config.yaml
model: "masked image model"
dataset: "photos of plants, animals and fungi (iNaturalist)"
train_examples: 155796
image_size: 40
crop_scale_min: 1
horizontal_flip: true
translate: 0.06
color_jitter: 0.1
method: "mae"
mask_ratio: 0.75
loss: "mse"
encoder_arch: "vit"
encoder_norm: "layernorm"
encoder_norm_position: "pre"
encoder_activation: "gelu_tanh"
encoder_mlp_ratio: 4
encoder_head_dim: 32
encoder_fused_qkv: true
encoder_bias: "all"
encoder_qk_norm: true
encoder_parallel_block: false
encoder_inner_norm: true
encoder_patch_size: [4, 4]
encoder_layers: 12
encoder_width: 160
encoder_positions: "rope"
decoder_width: 128
norm_pix_loss: false
decoder_layers: 6
init: "torch_default"
residual_init: "zero_last"
optimizer: "adamw"
lr: 0.0015
beta1: 0.95
beta2: 0.999
eps: 1e-06
grad_clip: 5.0
ema_decay: 0.995
steps: 10200
batch_size: 384
epochs: 25.1
lr_schedule: "cosine_restarts"
final_lr_fraction: 0
warmup_steps: 2040
weight_decay: 0.2
Rows from block 2 of the decoder, named by matrix and row number. Rows with one number belong to one attention dimension. Each number is 200 + 30 x the weight over its row's rms, rounded and kept within 0 to 999. All counts start at 0. After the name is the row's rms in percent of the matrix's.
# q: attention query, key and value (stacked) (decoder.2.attn.qkv.weight, 384x128, the q third), inputs 0-127
# k: attention query, key and value (stacked) (decoder.2.attn.qkv.weight, 384x128, the k third), inputs 0-127
q.89,093,164,137,189,180,238,218,234,241,229,238,202,208,174,210,169,165,226,235,226,201,234,239,187,186,190,200,210,179,223,217,214,202,260,217,192,176,171,145,172,161,214,169,175,205,193,198,192,190,208,201,189,156,228,191,216,177,219,209,176,194,225,243,206,190,268,221,137,97,157,218,219,180,224,246,221,286,228,182,216,264,226,161,202,172,218,206,215,189,213,206,230,136,215,184,184,187,210,282,257,188,156,155,190,206,179,198,194,191,190,228,241,186,185,201,189,179,177,171,206,210,207,192,190,167,244,191,189,216
k.89,101,197,152,156,134,225,221,238,221,249,237,250,234,185,194,188,206,192,232,158,185,198,226,222,177,186,182,222,205,227,211,208,212,276,198,181,152,161,158,179,176,160,162,173,202,213,208,179,224,203,236,190,231,247,199,231,184,198,220,195,219,235,196,195,209,258,230,162,100,169,182,199,225,212,211,195,204,156,161,216,174,235,163,184,196,236,204,198,193,205,223,194,141,195,169,192,205,244,289,228,172,199,208,152,240,182,192,171,162,200,215,188,242,186,170,209,201,210,188,261,250,196,186,167,227,160,215,206,192
q.90,077,246,131,186,242,208,196,180,191,194,175,172,200,176,187,224,240,211,205,208,177,199,182,191,188,174,188,214,192,196,189,204,192,243,207,173,143,196,204,240,159,219,204,185,187,202,212,196,199,154,266,171,205,204,129,198,208,254,193,252,200,214,180,192,218,261,224,179,153,165,190,190,178,175,210,202,167,183,173,190,212,163,153,190,210,200,198,200,198,196,188,197,156,175,203,214,249,235,248,232,225,188,262,182,221,253,206,131,212,242,214,205,175,240,218,199,167,208,225,242,224,199,174,225,264,228,309,138,181
k.90,072,249,170,178,169,209,180,226,214,186,179,188,225,204,185,235,237,180,127,184,157,198,240,236,211,205,218,240,201,276,201,234,185,260,232,189,139,186,184,158,176,151,207,216,201,175,225,232,206,177,247,191,173,153,186,166,158,210,206,229,214,195,169,206,207,274,227,162,197,170,193,167,214,225,208,172,245,180,191,174,221,175,222,237,190,154,172,196,264,179,186,199,145,195,194,159,221,156,192,249,226,247,184,203,260,245,200,199,191,229,218,180,174,238,150,244,228,168,224,219,217,168,170,200,204,200,195,169,200
q.91,066,177,246,219,188,203,247,184,228,164,203,224,204,208,185,128,218,162,164,199,194,223,183,171,188,263,216,226,206,216,205,273,212,156,189,235,204,190,182,224,239,152,136,173,213,207,168,183,180,134,194,198,199,208,164,172,180,235,182,164,197,162,206,202,179,223,195,230,196,231,192,160,224,173,119,223,192,206,235,200,213,168,241,217,202,213,178,227,189,212,250,197,230,192,210,226,232,207,227,191,226,201,166,187,189,215,202,199,208,180,182,193,149,129,237,175,147,184,196,209,155,201,300,191,217,164,201,174,134
k.91,054,182,216,158,243,179,208,145,215,257,184,224,216,188,210,198,161,224,167,206,219,204,237,213,221,225,198,237,197,177,209,210,214,161,140,240,160,210,230,184,161,121,186,226,224,184,263,203,214,166,169,215,230,193,174,181,209,185,184,247,245,177,202,242,238,213,211,239,229,196,230,233,179,186,206,203,205,236,212,212,176,183,241,188,157,182,149,197,232,205,205,130,138,178,234,159,142,230,219,272,198,178,229,200,168,213,201,205,247,246,188,161,242,185,224,237,207,215,196,157,160,163,202,199,179,220,196,186,244
q.92,086,122,189,261,236,236,178,187,134,174,167,210,194,183,249,228,205,179,185,198,225,177,207,207,189,248,230,212,234,261,196,217,213,225,125,155,219,235,221,243,212,169,203,215,192,220,205,217,206,185,165,206,227,256,244,180,185,243,207,165,232,185,211,175,188,258,187,163,189,165,141,183,228,209,175,211,208,201,192,200,197,204,207,166,241,203,214,211,221,147,201,184,205,190,169,233,169,249,264,243,193,188,162,207,202,218,170,178,215,177,204,176,269,156,183,200,212,199,190,221,241,214,178,205,230,124,206,246,191
k.92,097,140,79,205,257,209,200,168,199,143,156,167,194,166,187,208,171,211,186,212,214,205,211,195,234,224,203,182,234,193,208,206,223,247,133,185,199,214,240,229,198,181,174,208,195,206,213,227,193,170,215,256,200,196,172,201,191,233,181,222,202,226,186,207,218,285,236,148,154,152,183,158,202,193,181,170,232,228,162,199,196,215,186,192,191,182,184,193,202,189,199,182,218,182,170,247,196,240,270,306,212,197,205,211,179,208,188,186,205,222,234,230,195,244,202,216,150,196,235,174,186,227,218,204,221,213,168,177,203
q.93,091,256,167,216,243,208,196,179,151,120,184,194,197,155,185,176,205,161,237,157,180,167,233,147,175,234,153,210,178,239,191,226,182,233,179,158,232,196,216,174,203,191,210,197,202,191,185,203,213,214,208,205,215,184,254,227,194,270,220,153,195,234,217,201,204,273,190,175,130,185,219,145,173,178,179,203,249,194,194,196,218,144,196,202,211,198,212,181,233,216,246,217,179,180,200,217,238,246,232,258,237,231,186,184,228,209,206,150,200,201,236,236,145,213,200,185,207,222,231,212,199,225,177,215,251,201,248,162,152
k.93,091,257,188,248,243,210,201,182,159,158,204,178,236,202,213,205,235,177,177,189,175,206,199,181,158,214,212,216,217,231,209,196,154,233,206,182,208,200,171,176,161,177,199,209,174,180,198,228,181,151,142,133,183,145,211,188,172,227,207,248,228,174,184,211,207,282,180,165,179,160,216,148,172,196,204,194,248,220,194,180,228,130,225,246,223,163,203,224,272,167,180,197,180,234,170,183,214,213,233,291,250,247,213,214,220,243,194,222,176,154,218,209,158,220,217,209,181,187,222,210,175,192,188,201,242,210,182,176,194
q.94,084,297,215,153,119,221,194,193,250,239,197,175,190,183,193,237,193,194,193,205,211,199,205,217,192,187,196,196,174,164,196,210,155,197,285,171,161,157,117,174,151,171,201,216,227,202,220,209,218,199,235,236,188,183,207,209,206,178,237,196,182,196,218,219,210,193,217,199,283,188,210,206,151,163,233,222,177,171,206,197,212,183,194,216,161,181,173,209,232,296,216,186,165,205,183,182,212,175,166,162,181,223,198,215,233,236,216,167,211,216,228,141,216,236,258,199,222,200,188,176,210,196,135,196,208,204,211,232,191
k.94,095,279,255,146,130,187,255,237,207,212,197,178,190,203,176,181,204,170,181,235,186,221,183,177,227,150,170,225,151,190,180,240,225,156,274,211,151,147,181,183,224,208,171,207,231,224,182,206,208,163,227,227,187,207,177,212,213,160,242,221,183,220,192,206,226,199,209,234,255,238,239,229,136,173,203,228,205,174,216,200,212,169,196,187,172,183,194,193,190,234,184,164,176,200,201,156,232,183,177,115,218,205,199,213,239,229,235,235,230,149,188,184,212,201,235,208,167,259,213,205,202,173,248,217,223,195,206,210,173
q.95,074,173,168,201,198,278,274,219,241,149,237,245,226,227,159,159,172,231,181,211,209,234,195,216,229,254,179,230,196,204,231,254,278,221,182,217,163,179,205,183,229,162,127,196,165,162,169,190,195,197,171,204,203,170,175,186,200,222,216,181,185,194,204,202,203,201,207,188,162,227,194,179,244,195,160,217,241,256,225,212,168,222,254,234,200,226,216,185,197,196,253,213,181,173,198,227,253,220,197,222,222,207,178,171,218,207,185,157,171,171,177,222,143,166,169,184,162,198,173,172,207,186,260,166,212,170,161,176,176
k.95,067,189,179,179,197,168,197,169,214,269,219,227,208,183,235,217,182,214,257,175,191,179,214,209,208,243,221,212,191,236,203,190,191,200,195,183,181,213,182,168,131,134,187,202,168,193,231,175,209,228,168,161,253,211,121,193,204,147,200,192,265,155,185,214,245,163,201,244,135,181,214,211,226,221,236,211,204,270,161,209,193,228,224,174,183,184,196,210,216,193,196,151,185,202,236,161,161,209,242,258,211,184,216,200,182,206,190,165,243,206,181,193,192,216,148,235,275,225,210,191,185,215,165,203,175,144,185,156,237
q.96,119,189,186,162,186,230,210,178,228,260,233,220,243,230,209,181,217,202,260,184,209,206,232,204,212,165,213,194,201,270,221,158,206,261,218,199,165,212,164,147,204,191,203,227,184,191,188,189,152,197,210,210,209,224,123,203,176,170,156,196,194,196,193,200,159,191,196,176,152,228,187,231,220,261,253,216,227,216,191,255,161,251,204,196,213,248,236,219,179,165,252,248,172,194,210,228,160,218,203,193,188,175,206,184,180,168,174,189,146,190,185,136,204,191,203,182,243,171,154,198,198,195,269,139,227,196,252,199,229
k.96,091,162,129,150,183,246,235,187,197,226,230,238,231,215,222,175,236,207,281,167,199,190,184,214,241,142,166,200,210,278,196,179,200,284,175,191,154,187,204,160,202,181,195,223,186,213,192,208,177,196,198,239,210,215,142,176,180,194,181,235,145,227,187,190,207,168,175,228,225,230,173,247,195,228,239,204,227,181,197,242,163,212,229,199,201,233,218,208,147,181,210,229,192,163,230,224,195,212,219,161,154,199,258,176,169,177,214,161,162,216,201,204,228,208,202,170,225,185,191,210,191,240,236,141,217,212,240,246,200
q.97,082,145,153,216,233,215,209,242,232,254,183,174,205,217,280,229,205,237,191,190,223,211,196,265,265,202,222,216,208,192,188,164,217,209,140,172,152,247,207,224,179,234,236,211,164,175,206,203,187,290,208,179,187,240,223,171,205,192,181,201,235,192,213,201,205,157,199,163,146,215,185,232,257,208,161,203,244,226,169,229,175,211,172,179,227,222,213,220,196,163,192,167,202,173,229,175,217,153,219,187,196,171,213,248,219,195,174,183,216,217,233,177,236,148,154,218,230,182,215,224,248,161,213,188,177,191,250,195,236
k.97,098,143,127,234,254,206,200,218,198,226,209,197,219,212,216,207,229,202,194,162,195,228,237,210,260,195,225,187,232,202,201,167,206,197,107,203,163,207,214,247,210,167,204,195,202,173,165,177,181,245,214,249,148,169,206,135,180,236,146,215,192,211,158,178,192,198,222,164,177,240,153,218,212,238,215,192,235,202,218,240,180,242,178,167,256,215,226,267,167,114,215,219,208,189,222,217,208,205,234,193,183,167,227,191,180,181,145,198,206,205,186,214,200,208,146,206,210,173,194,162,193,170,222,169,214,239,227,237,189
q.98,107,226,178,225,259,168,174,152,176,127,166,186,191,175,191,225,158,199,156,193,201,177,191,150,182,224,179,160,209,195,160,192,197,213,137,212,227,204,241,221,220,177,199,173,212,183,206,210,211,115,186,221,185,200,232,184,218,272,237,182,201,187,177,215,233,273,232,238,202,183,180,159,207,179,185,188,218,191,179,165,242,169,253,191,208,196,140,173,204,208,159,190,185,195,201,213,226,198,215,236,273,236,242,204,204,237,202,173,236,195,231,201,210,226,172,199,219,240,231,207,194,201,122,215,226,177,138,174,173
k.98,114,194,227,250,193,159,188,173,122,149,212,189,196,198,187,205,178,192,168,182,168,205,208,180,158,224,190,216,197,206,195,207,177,186,196,230,259,212,221,232,185,226,220,174,201,163,199,167,212,173,213,183,254,214,264,185,196,235,219,187,239,185,174,216,216,251,204,173,151,160,141,178,196,227,166,161,181,192,183,177,246,193,250,221,241,163,160,197,204,197,125,183,203,212,208,205,164,245,246,265,233,227,206,184,255,231,170,276,195,173,217,191,248,182,211,182,230,187,203,234,200,164,160,223,167,180,151,165,205
q.99,089,214,216,184,152,199,238,197,221,227,234,226,227,207,164,150,192,189,194,237,229,205,208,171,114,234,212,200,201,190,186,194,198,177,289,212,218,166,176,181,205,162,150,189,221,223,189,202,214,187,170,239,223,271,186,211,191,182,214,172,173,216,240,150,187,156,198,168,158,171,235,182,187,197,231,263,205,215,223,182,302,211,210,191,170,225,213,198,196,189,204,231,234,208,191,224,178,217,231,186,164,193,183,157,178,200,205,244,168,158,204,215,268,198,257,186,172,239,174,182,211,218,217,210,211,275,198,242,201
k.99,085,221,206,166,115,170,230,212,223,180,223,182,189,200,207,140,259,184,223,242,206,234,170,199,183,199,181,239,144,229,186,183,179,170,284,207,164,192,174,179,190,199,169,209,197,198,213,175,206,181,219,187,192,312,171,199,222,156,212,161,209,202,220,193,208,148,198,200,158,216,188,235,164,209,176,246,193,202,218,215,265,173,214,187,216,196,211,173,190,263,157,186,227,196,251,154,227,166,209,206,159,129,206,176,181,198,166,200,200,201,211,203,168,206,204,220,231,213,179,193,211,201,228,231,240,209,258,250,187
q.100,093,213,187,211,256,183,225,196,196,243,228,237,207,226,185,162,225,236,168,217,200,202,181,205,202,175,194,213,176,206,212,146,230,244,189,228,266,264,233,207,233,232,227,222,170,156,200,196,174,194,162,169,171,227,172,186,174,224,192,250,159,190,208,195,163,215,202,212,210,274,226,212,226,253,231,192,222,242,233,236,185,200,207,212,189,237,243,162,172,177,220,234,264,189,242,231,183,177,165,175,140,186,168,156,150,195,197,195,143,206,165,220,135,166,210,166,164,204,203,179,160,189,238,178,180,208,232,150,199
k.100,110,226,185,183,239,186,182,194,159,217,210,226,186,164,215,213,246,229,247,199,200,174,175,165,219,131,163,190,175,231,171,163,219,238,195,218,214,216,261,165,234,159,213,181,212,240,221,188,213,185,182,206,193,235,224,208,235,217,209,208,173,235,206,192,201,200,219,228,216,249,214,228,192,193,223,224,202,132,213,223,200,227,152,199,197,251,216,153,176,195,270,239,202,143,231,243,213,177,178,151,169,190,230,181,134,170,169,162,170,218,146,194,228,144,189,165,203,261,172,224,182,256,216,173,154,195,192,219,158
q.101,088,214,214,180,146,167,194,209,213,256,184,213,221,207,167,199,229,146,259,254,222,212,174,194,205,183,187,186,194,222,202,212,193,174,268,228,175,203,174,168,216,183,216,186,205,237,195,198,164,214,219,271,221,178,156,180,199,139,176,186,173,188,164,176,183,129,246,240,261,217,173,213,192,192,209,209,127,165,182,231,153,240,171,177,220,208,175,221,191,179,232,231,200,212,212,193,194,180,158,135,224,200,225,211,188,188,218,174,191,258,157,159,203,267,205,181,247,198,200,176,201,210,268,172,237,202,171,225,202
k.101,082,195,201,181,187,241,203,232,229,191,198,232,218,287,206,209,188,177,185,200,169,213,211,214,135,218,205,202,237,161,217,199,195,204,236,173,168,172,185,146,148,222,196,215,169,171,176,222,172,227,176,159,223,171,151,224,171,197,174,254,180,152,190,187,146,160,217,247,209,182,188,204,201,185,219,204,178,191,200,181,180,208,259,222,192,192,178,251,226,215,171,213,143,238,154,165,195,138,145,225,250,271,203,243,205,236,210,212,167,250,204,205,184,210,206,177,200,156,200,233,230,145,239,170,189,215,209,205,262
q.102,076,171,239,201,229,192,142,205,166,180,146,142,143,194,200,249,210,183,229,215,173,194,202,218,220,220,177,187,195,207,196,203,163,167,172,165,190,216,195,239,199,264,237,224,190,219,228,223,201,290,231,234,206,175,267,201,241,184,211,186,238,200,188,228,232,148,196,204,223,185,169,215,200,197,127,162,176,166,153,175,157,199,139,184,217,177,161,220,195,209,167,172,191,190,184,163,198,228,199,164,231,190,215,256,226,214,191,206,288,256,198,185,203,196,216,223,213,199,216,216,213,191,249,223,198,172,257,198,217
k.102,115,160,213,247,229,190,193,196,228,185,218,196,219,237,199,188,171,175,155,180,213,241,252,202,195,244,249,223,247,151,236,192,208,197,194,217,209,226,176,202,194,209,229,205,149,147,168,186,155,260,184,175,177,165,194,158,167,168,166,190,226,152,184,210,168,162,191,189,216,209,170,191,186,233,229,176,222,216,187,172,180,194,242,223,220,204,228,272,210,154,164,197,210,248,180,186,154,220,182,219,257,236,197,223,203,211,181,249,176,167,209,246,166,225,166,174,213,185,201,179,165,123,227,166,174,240,211,169,276
q.103,106,232,208,184,181,164,208,215,195,283,257,204,242,253,197,209,194,253,176,256,217,224,204,234,205,175,190,199,186,218,199,181,222,233,212,275,245,240,233,190,200,215,187,183,174,134,195,168,166,152,158,196,187,230,142,164,196,188,198,216,180,163,182,200,184,183,250,200,184,242,192,213,219,211,240,199,175,229,197,223,170,239,233,186,223,253,205,194,167,216,218,247,232,189,262,199,207,203,184,166,193,192,210,204,168,211,167,153,139,258,166,206,232,181,157,167,226,205,182,188,161,182,173,152,174,191,143,186,187
k.103,110,209,204,158,177,201,203,184,173,220,241,223,227,213,231,199,216,222,241,212,190,188,139,208,209,122,190,216,179,256,161,156,230,215,211,238,189,196,220,150,220,148,197,174,201,199,217,212,196,152,215,219,212,221,194,178,224,200,208,282,192,217,201,188,210,173,201,217,184,216,181,229,214,186,198,219,174,165,203,255,194,266,202,210,216,246,182,194,192,199,248,241,175,156,238,236,203,176,194,186,185,225,221,166,158,189,175,174,160,280,145,208,218,146,169,176,204,225,183,257,193,228,205,161,151,166,120,222,173
q.104,104,194,228,180,211,222,210,192,251,241,208,190,214,214,230,246,188,202,264,218,200,219,201,242,251,237,204,202,225,208,229,276,208,186,183,179,141,161,178,179,169,184,178,216,188,186,187,206,192,202,224,230,174,126,176,183,212,123,179,145,213,203,156,188,204,174,226,242,278,212,154,204,152,182,199,185,206,212,208,215,128,214,169,212,185,210,200,248,204,230,207,193,174,216,166,175,186,231,160,181,264,236,248,258,238,182,204,196,231,194,169,164,187,169,248,231,198,172,154,185,173,177,222,173,190,183,196,182,210
k.104,118,194,227,176,233,263,224,201,226,233,190,219,258,186,223,184,229,213,252,160,155,189,172,203,175,182,211,196,210,184,227,236,174,184,160,166,129,157,165,146,179,148,181,207,188,229,225,240,178,187,178,201,188,187,168,167,201,180,170,198,200,234,204,168,203,163,205,274,215,172,161,182,212,179,211,196,250,200,199,190,158,207,228,165,167,212,201,227,209,155,237,220,176,217,231,185,185,238,191,247,265,287,225,240,182,161,209,193,186,211,157,194,180,161,260,203,173,203,209,184,171,216,250,169,229,218,199,155,209
q.105,097,233,144,215,121,210,179,199,186,133,143,211,172,175,154,206,171,143,174,197,170,203,214,212,194,242,231,230,203,220,185,249,214,191,225,147,201,178,161,232,174,161,220,151,201,220,207,213,202,187,248,252,243,229,206,194,210,226,217,189,249,211,186,204,223,213,200,170,235,177,197,170,191,158,110,183,156,166,160,173,240,155,179,212,178,179,150,201,182,216,213,163,228,209,166,184,219,256,201,161,216,210,219,200,249,258,213,158,225,226,211,213,195,220,191,212,197,226,228,216,192,220,151,235,235,192,198,213,183
k.105,086,227,196,215,201,219,158,191,232,139,185,188,168,212,187,185,181,158,156,226,196,231,197,219,167,236,236,224,217,139,230,248,221,207,248,185,207,203,214,227,146,266,228,203,184,185,213,190,184,171,239,155,229,191,188,229,225,200,216,220,241,180,219,237,196,226,175,156,164,151,198,198,192,191,166,153,174,223,166,178,235,167,200,181,189,168,148,198,239,207,149,195,154,187,130,185,245,254,201,204,224,180,183,213,238,238,190,218,240,201,225,167,187,212,220,222,172,171,259,239,238,174,191,249,197,227,215,129,223
q.106,144,222,143,209,145,233,196,204,219,184,147,199,161,161,200,199,190,154,179,221,201,227,214,214,208,240,226,225,191,190,194,230,201,235,216,144,156,163,161,238,177,201,203,186,210,204,200,218,213,212,252,225,199,187,231,224,236,210,245,197,252,215,186,220,219,197,159,149,204,141,214,183,174,151,144,194,207,195,164,166,239,127,163,205,163,160,163,212,211,202,198,163,209,210,150,174,212,240,219,190,185,167,192,213,267,261,212,166,259,185,252,209,156,226,206,245,194,220,220,197,215,204,190,244,222,200,262,210,171
k.106,083,166,165,193,180,213,184,206,268,162,205,217,200,207,217,226,142,166,168,208,226,258,252,201,205,225,231,232,242,154,223,224,196,243,206,152,164,192,179,236,139,246,235,211,190,208,177,212,185,268,246,166,171,179,189,191,195,176,188,208,257,200,214,234,174,175,140,169,200,175,223,194,192,215,186,166,223,230,166,191,195,183,195,194,169,166,197,250,203,156,161,181,194,217,158,174,165,257,187,182,231,171,163,208,197,235,200,206,222,197,243,217,142,222,199,233,174,194,242,160,208,189,169,240,208,204,261,167,248
q.107,104,179,203,196,143,170,230,205,200,195,230,236,193,208,212,194,217,206,170,203,221,169,176,187,147,160,166,199,178,176,171,236,167,198,239,209,182,113,187,184,206,166,150,145,202,179,211,220,208,176,199,194,206,181,238,203,167,214,235,264,206,218,231,196,233,240,162,233,215,191,208,151,193,159,217,198,181,164,230,159,248,186,240,225,186,180,180,163,214,248,196,213,205,226,181,197,219,222,182,252,241,262,237,195,211,182,235,187,187,169,208,278,222,232,238,208,165,211,192,226,252,195,132,206,180,210,122,184,162
k.107,100,229,197,173,150,191,242,231,192,225,228,192,246,184,145,216,219,176,184,227,224,212,169,195,163,219,199,234,191,227,203,211,209,197,257,210,150,144,149,157,222,162,136,140,220,184,170,166,211,123,209,212,196,230,222,202,191,189,207,150,189,203,186,152,216,215,200,205,158,185,170,171,183,153,189,191,187,234,187,191,247,226,260,206,209,212,216,191,215,233,216,186,220,237,196,205,213,236,227,230,242,237,230,200,256,213,212,192,186,190,203,268,246,250,216,186,228,192,164,215,246,184,137,203,216,149,162,233,169
q.108,076,171,200,214,229,231,232,161,178,102,189,217,158,173,156,171,230,182,192,148,220,183,212,140,165,227,182,222,189,196,229,175,204,233,214,206,221,200,217,187,222,175,189,195,228,225,225,217,195,172,212,213,178,160,170,242,172,203,220,226,180,199,224,182,227,236,169,221,210,173,257,159,197,239,200,174,232,205,192,169,239,211,195,239,195,157,219,175,240,186,233,172,165,189,167,251,165,208,200,249,204,204,172,178,198,195,242,187,210,142,203,226,116,210,251,201,152,233,213,172,151,239,204,227,240,225,241,186,136
k.108,072,170,222,215,245,167,210,198,177,182,162,232,135,185,172,224,212,205,206,242,192,173,212,150,150,219,183,177,240,197,181,244,206,230,190,160,222,259,227,161,236,229,219,187,231,278,218,164,230,195,202,184,250,265,219,266,195,167,227,171,231,207,227,203,220,199,206,213,210,163,248,198,178,212,208,211,230,142,164,186,220,146,147,195,187,220,212,153,231,249,187,190,229,184,178,194,200,193,198,211,211,221,175,209,189,212,244,190,199,167,182,187,249,156,239,165,169,219,204,213,185,264,181,247,237,166,237,172,218
q.109,093,176,170,220,265,214,209,157,183,154,201,168,189,214,223,177,176,226,159,203,242,203,178,191,166,216,178,160,200,172,187,152,203,196,134,194,207,248,250,227,232,212,192,185,198,189,211,217,204,234,125,223,175,281,231,193,201,262,200,183,166,198,241,159,198,238,218,207,236,216,205,182,233,192,216,219,205,207,210,186,171,194,261,163,170,211,198,140,207,203,174,226,228,197,212,242,239,157,172,221,224,191,233,198,139,164,193,190,209,185,211,257,185,191,226,186,182,264,226,149,262,199,155,213,171,233,221,175,192
k.109,085,184,192,200,270,172,215,153,150,212,214,178,182,139,237,206,252,218,195,192,180,205,171,199,192,186,178,182,153,240,176,173,190,188,131,198,231,213,214,233,198,215,232,241,203,244,213,163,218,153,174,216,193,284,250,189,236,247,191,116,183,259,171,167,224,213,219,225,230,233,167,231,187,217,169,215,205,203,243,233,186,207,156,194,210,230,187,199,186,174,205,208,220,174,247,227,223,171,208,224,208,186,234,204,163,152,149,194,210,202,170,173,233,159,227,199,261,233,181,201,205,163,170,218,155,203,221,217,193
q.110,099,176,252,240,242,278,216,209,195,197,211,173,205,183,231,235,170,192,208,160,207,208,219,224,247,222,235,209,237,247,231,195,224,158,129,182,174,241,200,177,203,186,213,229,203,224,197,189,186,256,172,214,164,162,170,194,184,154,161,156,187,188,198,217,183,209,172,158,210,191,187,239,195,256,201,184,216,230,206,236,136,227,181,186,238,216,257,240,209,174,230,207,213,187,147,224,170,224,235,172,182,189,140,201,184,177,187,185,173,191,154,141,205,160,174,181,232,177,168,150,191,201,253,171,249,162,211,227,212
k.110,062,206,260,201,285,236,157,189,232,168,185,189,213,195,167,200,163,214,253,191,196,230,191,191,228,159,206,181,219,168,193,196,241,167,154,174,217,254,217,187,231,202,218,248,201,278,238,232,174,229,196,235,196,155,176,232,249,188,156,217,232,197,194,251,180,113,161,188,203,206,185,214,203,196,232,168,215,194,216,240,160,182,174,166,172,201,247,169,190,175,250,198,188,163,202,178,200,252,177,164,167,229,201,190,139,157,214,205,201,212,180,184,175,195,183,185,156,232,203,168,204,245,245,171,194,225,194,189,213
q.111,084,201,223,234,272,138,166,167,192,137,167,172,155,200,202,255,200,196,192,231,240,168,175,224,231,181,190,187,197,186,212,177,197,167,159,208,226,234,241,219,227,205,254,199,210,219,211,207,207,208,193,191,169,123,230,203,227,210,224,207,205,227,182,189,224,152,133,246,273,183,202,219,215,184,164,153,130,183,248,203,165,195,185,206,201,167,181,183,214,189,214,193,239,194,178,203,187,261,159,180,223,196,186,235,165,171,228,201,256,200,184,233,139,198,232,206,219,216,225,177,174,204,199,217,124,193,203,196,173
k.111,106,225,243,229,275,209,188,164,165,168,173,166,176,181,164,252,188,198,202,228,213,158,155,201,213,216,205,176,242,170,212,249,214,184,143,201,214,230,238,204,238,195,212,212,229,248,212,200,207,167,161,210,205,196,208,216,209,176,198,206,197,208,203,187,184,150,172,282,302,218,196,178,201,177,187,184,182,176,214,195,118,161,217,218,159,202,197,176,220,247,228,194,223,217,199,200,219,213,120,180,247,245,221,237,190,212,271,154,211,204,195,209,166,190,202,198,203,205,234,186,200,206,199,203,173,153,166,149,212
q.112,098,235,224,194,209,141,135,173,180,185,162,152,188,170,188,262,188,182,224,241,184,198,192,189,221,188,189,158,177,214,191,200,180,187,208,186,244,224,220,225,184,209,265,228,221,228,212,208,209,192,247,233,178,177,212,206,264,191,222,186,227,208,143,232,196,174,251,191,217,173,168,216,174,173,159,195,197,158,126,188,196,178,167,157,224,185,154,204,171,209,166,158,167,163,237,176,201,208,198,172,231,173,205,224,219,245,205,163,254,264,200,145,234,213,155,221,285,219,207,243,199,217,180,218,217,174,191,210,212
k.112,151,205,215,240,191,173,166,197,206,158,215,185,191,245,211,214,162,170,158,191,214,216,225,182,199,227,230,207,208,164,225,236,171,193,210,227,242,218,212,242,176,268,239,199,180,140,194,186,173,231,222,147,209,136,197,184,183,198,198,259,226,131,187,262,184,192,197,175,204,198,183,182,171,221,193,160,195,221,202,167,182,182,234,229,238,146,177,242,210,229,102,181,201,226,171,186,177,197,191,207,225,213,189,207,261,264,224,247,203,207,242,202,147,228,186,211,161,160,230,199,189,165,210,212,205,210,180,147,245
q.113,112,217,227,178,240,216,187,186,233,234,223,208,241,233,232,203,180,204,217,196,208,218,187,225,209,178,199,196,209,238,210,173,222,162,169,201,167,246,207,186,188,178,207,223,164,188,204,200,165,220,143,226,212,222,133,146,191,167,145,170,169,180,189,188,166,158,220,234,242,227,179,220,218,222,242,249,182,232,227,246,141,250,243,167,226,245,230,209,183,164,205,246,217,190,242,225,191,175,165,146,211,195,201,222,133,160,172,173,152,218,158,144,236,164,194,174,218,193,175,150,204,196,232,133,210,198,208,229,231
k.113,080,219,231,197,255,215,187,193,204,243,210,206,194,188,212,190,236,230,275,181,175,213,158,259,223,147,173,190,174,231,189,161,227,169,169,229,173,192,201,153,214,146,211,228,198,237,209,206,189,204,193,260,221,204,202,203,236,222,150,209,149,254,171,177,217,173,210,236,203,231,151,242,218,209,211,183,173,199,236,245,162,227,163,165,207,236,216,198,170,173,265,227,194,183,228,222,208,202,194,206,196,237,281,182,161,164,194,200,191,265,165,156,185,163,176,192,213,223,221,212,185,202,251,138,181,246,178,207,196
q.114,102,254,189,199,196,136,154,212,196,142,168,168,171,185,182,198,179,177,169,201,175,156,172,178,138,180,189,182,194,153,149,175,157,193,245,204,237,170,216,231,200,234,195,211,239,239,222,217,226,159,218,222,249,189,240,212,233,243,248,209,204,216,209,203,232,216,185,210,193,161,223,162,163,169,214,186,199,153,200,146,233,158,233,199,186,174,145,209,200,227,166,181,170,197,203,142,219,181,175,197,230,223,199,201,195,210,267,269,233,176,237,219,220,226,215,239,195,226,237,237,230,212,135,240,202,170,176,209,204
k.114,111,221,218,236,152,151,168,210,205,155,206,187,182,206,165,216,154,164,162,203,206,195,226,201,184,247,222,202,205,179,228,206,182,206,274,240,246,194,175,211,189,233,212,170,179,179,183,202,191,215,219,187,211,182,233,207,189,177,234,162,236,164,212,200,173,224,210,159,217,207,205,168,180,188,174,183,200,206,186,146,239,191,238,259,193,127,191,200,194,241,119,149,220,249,173,175,163,189,191,197,227,228,168,227,276,256,254,250,199,161,229,252,204,242,200,223,211,196,210,187,182,167,132,230,188,217,192,197,229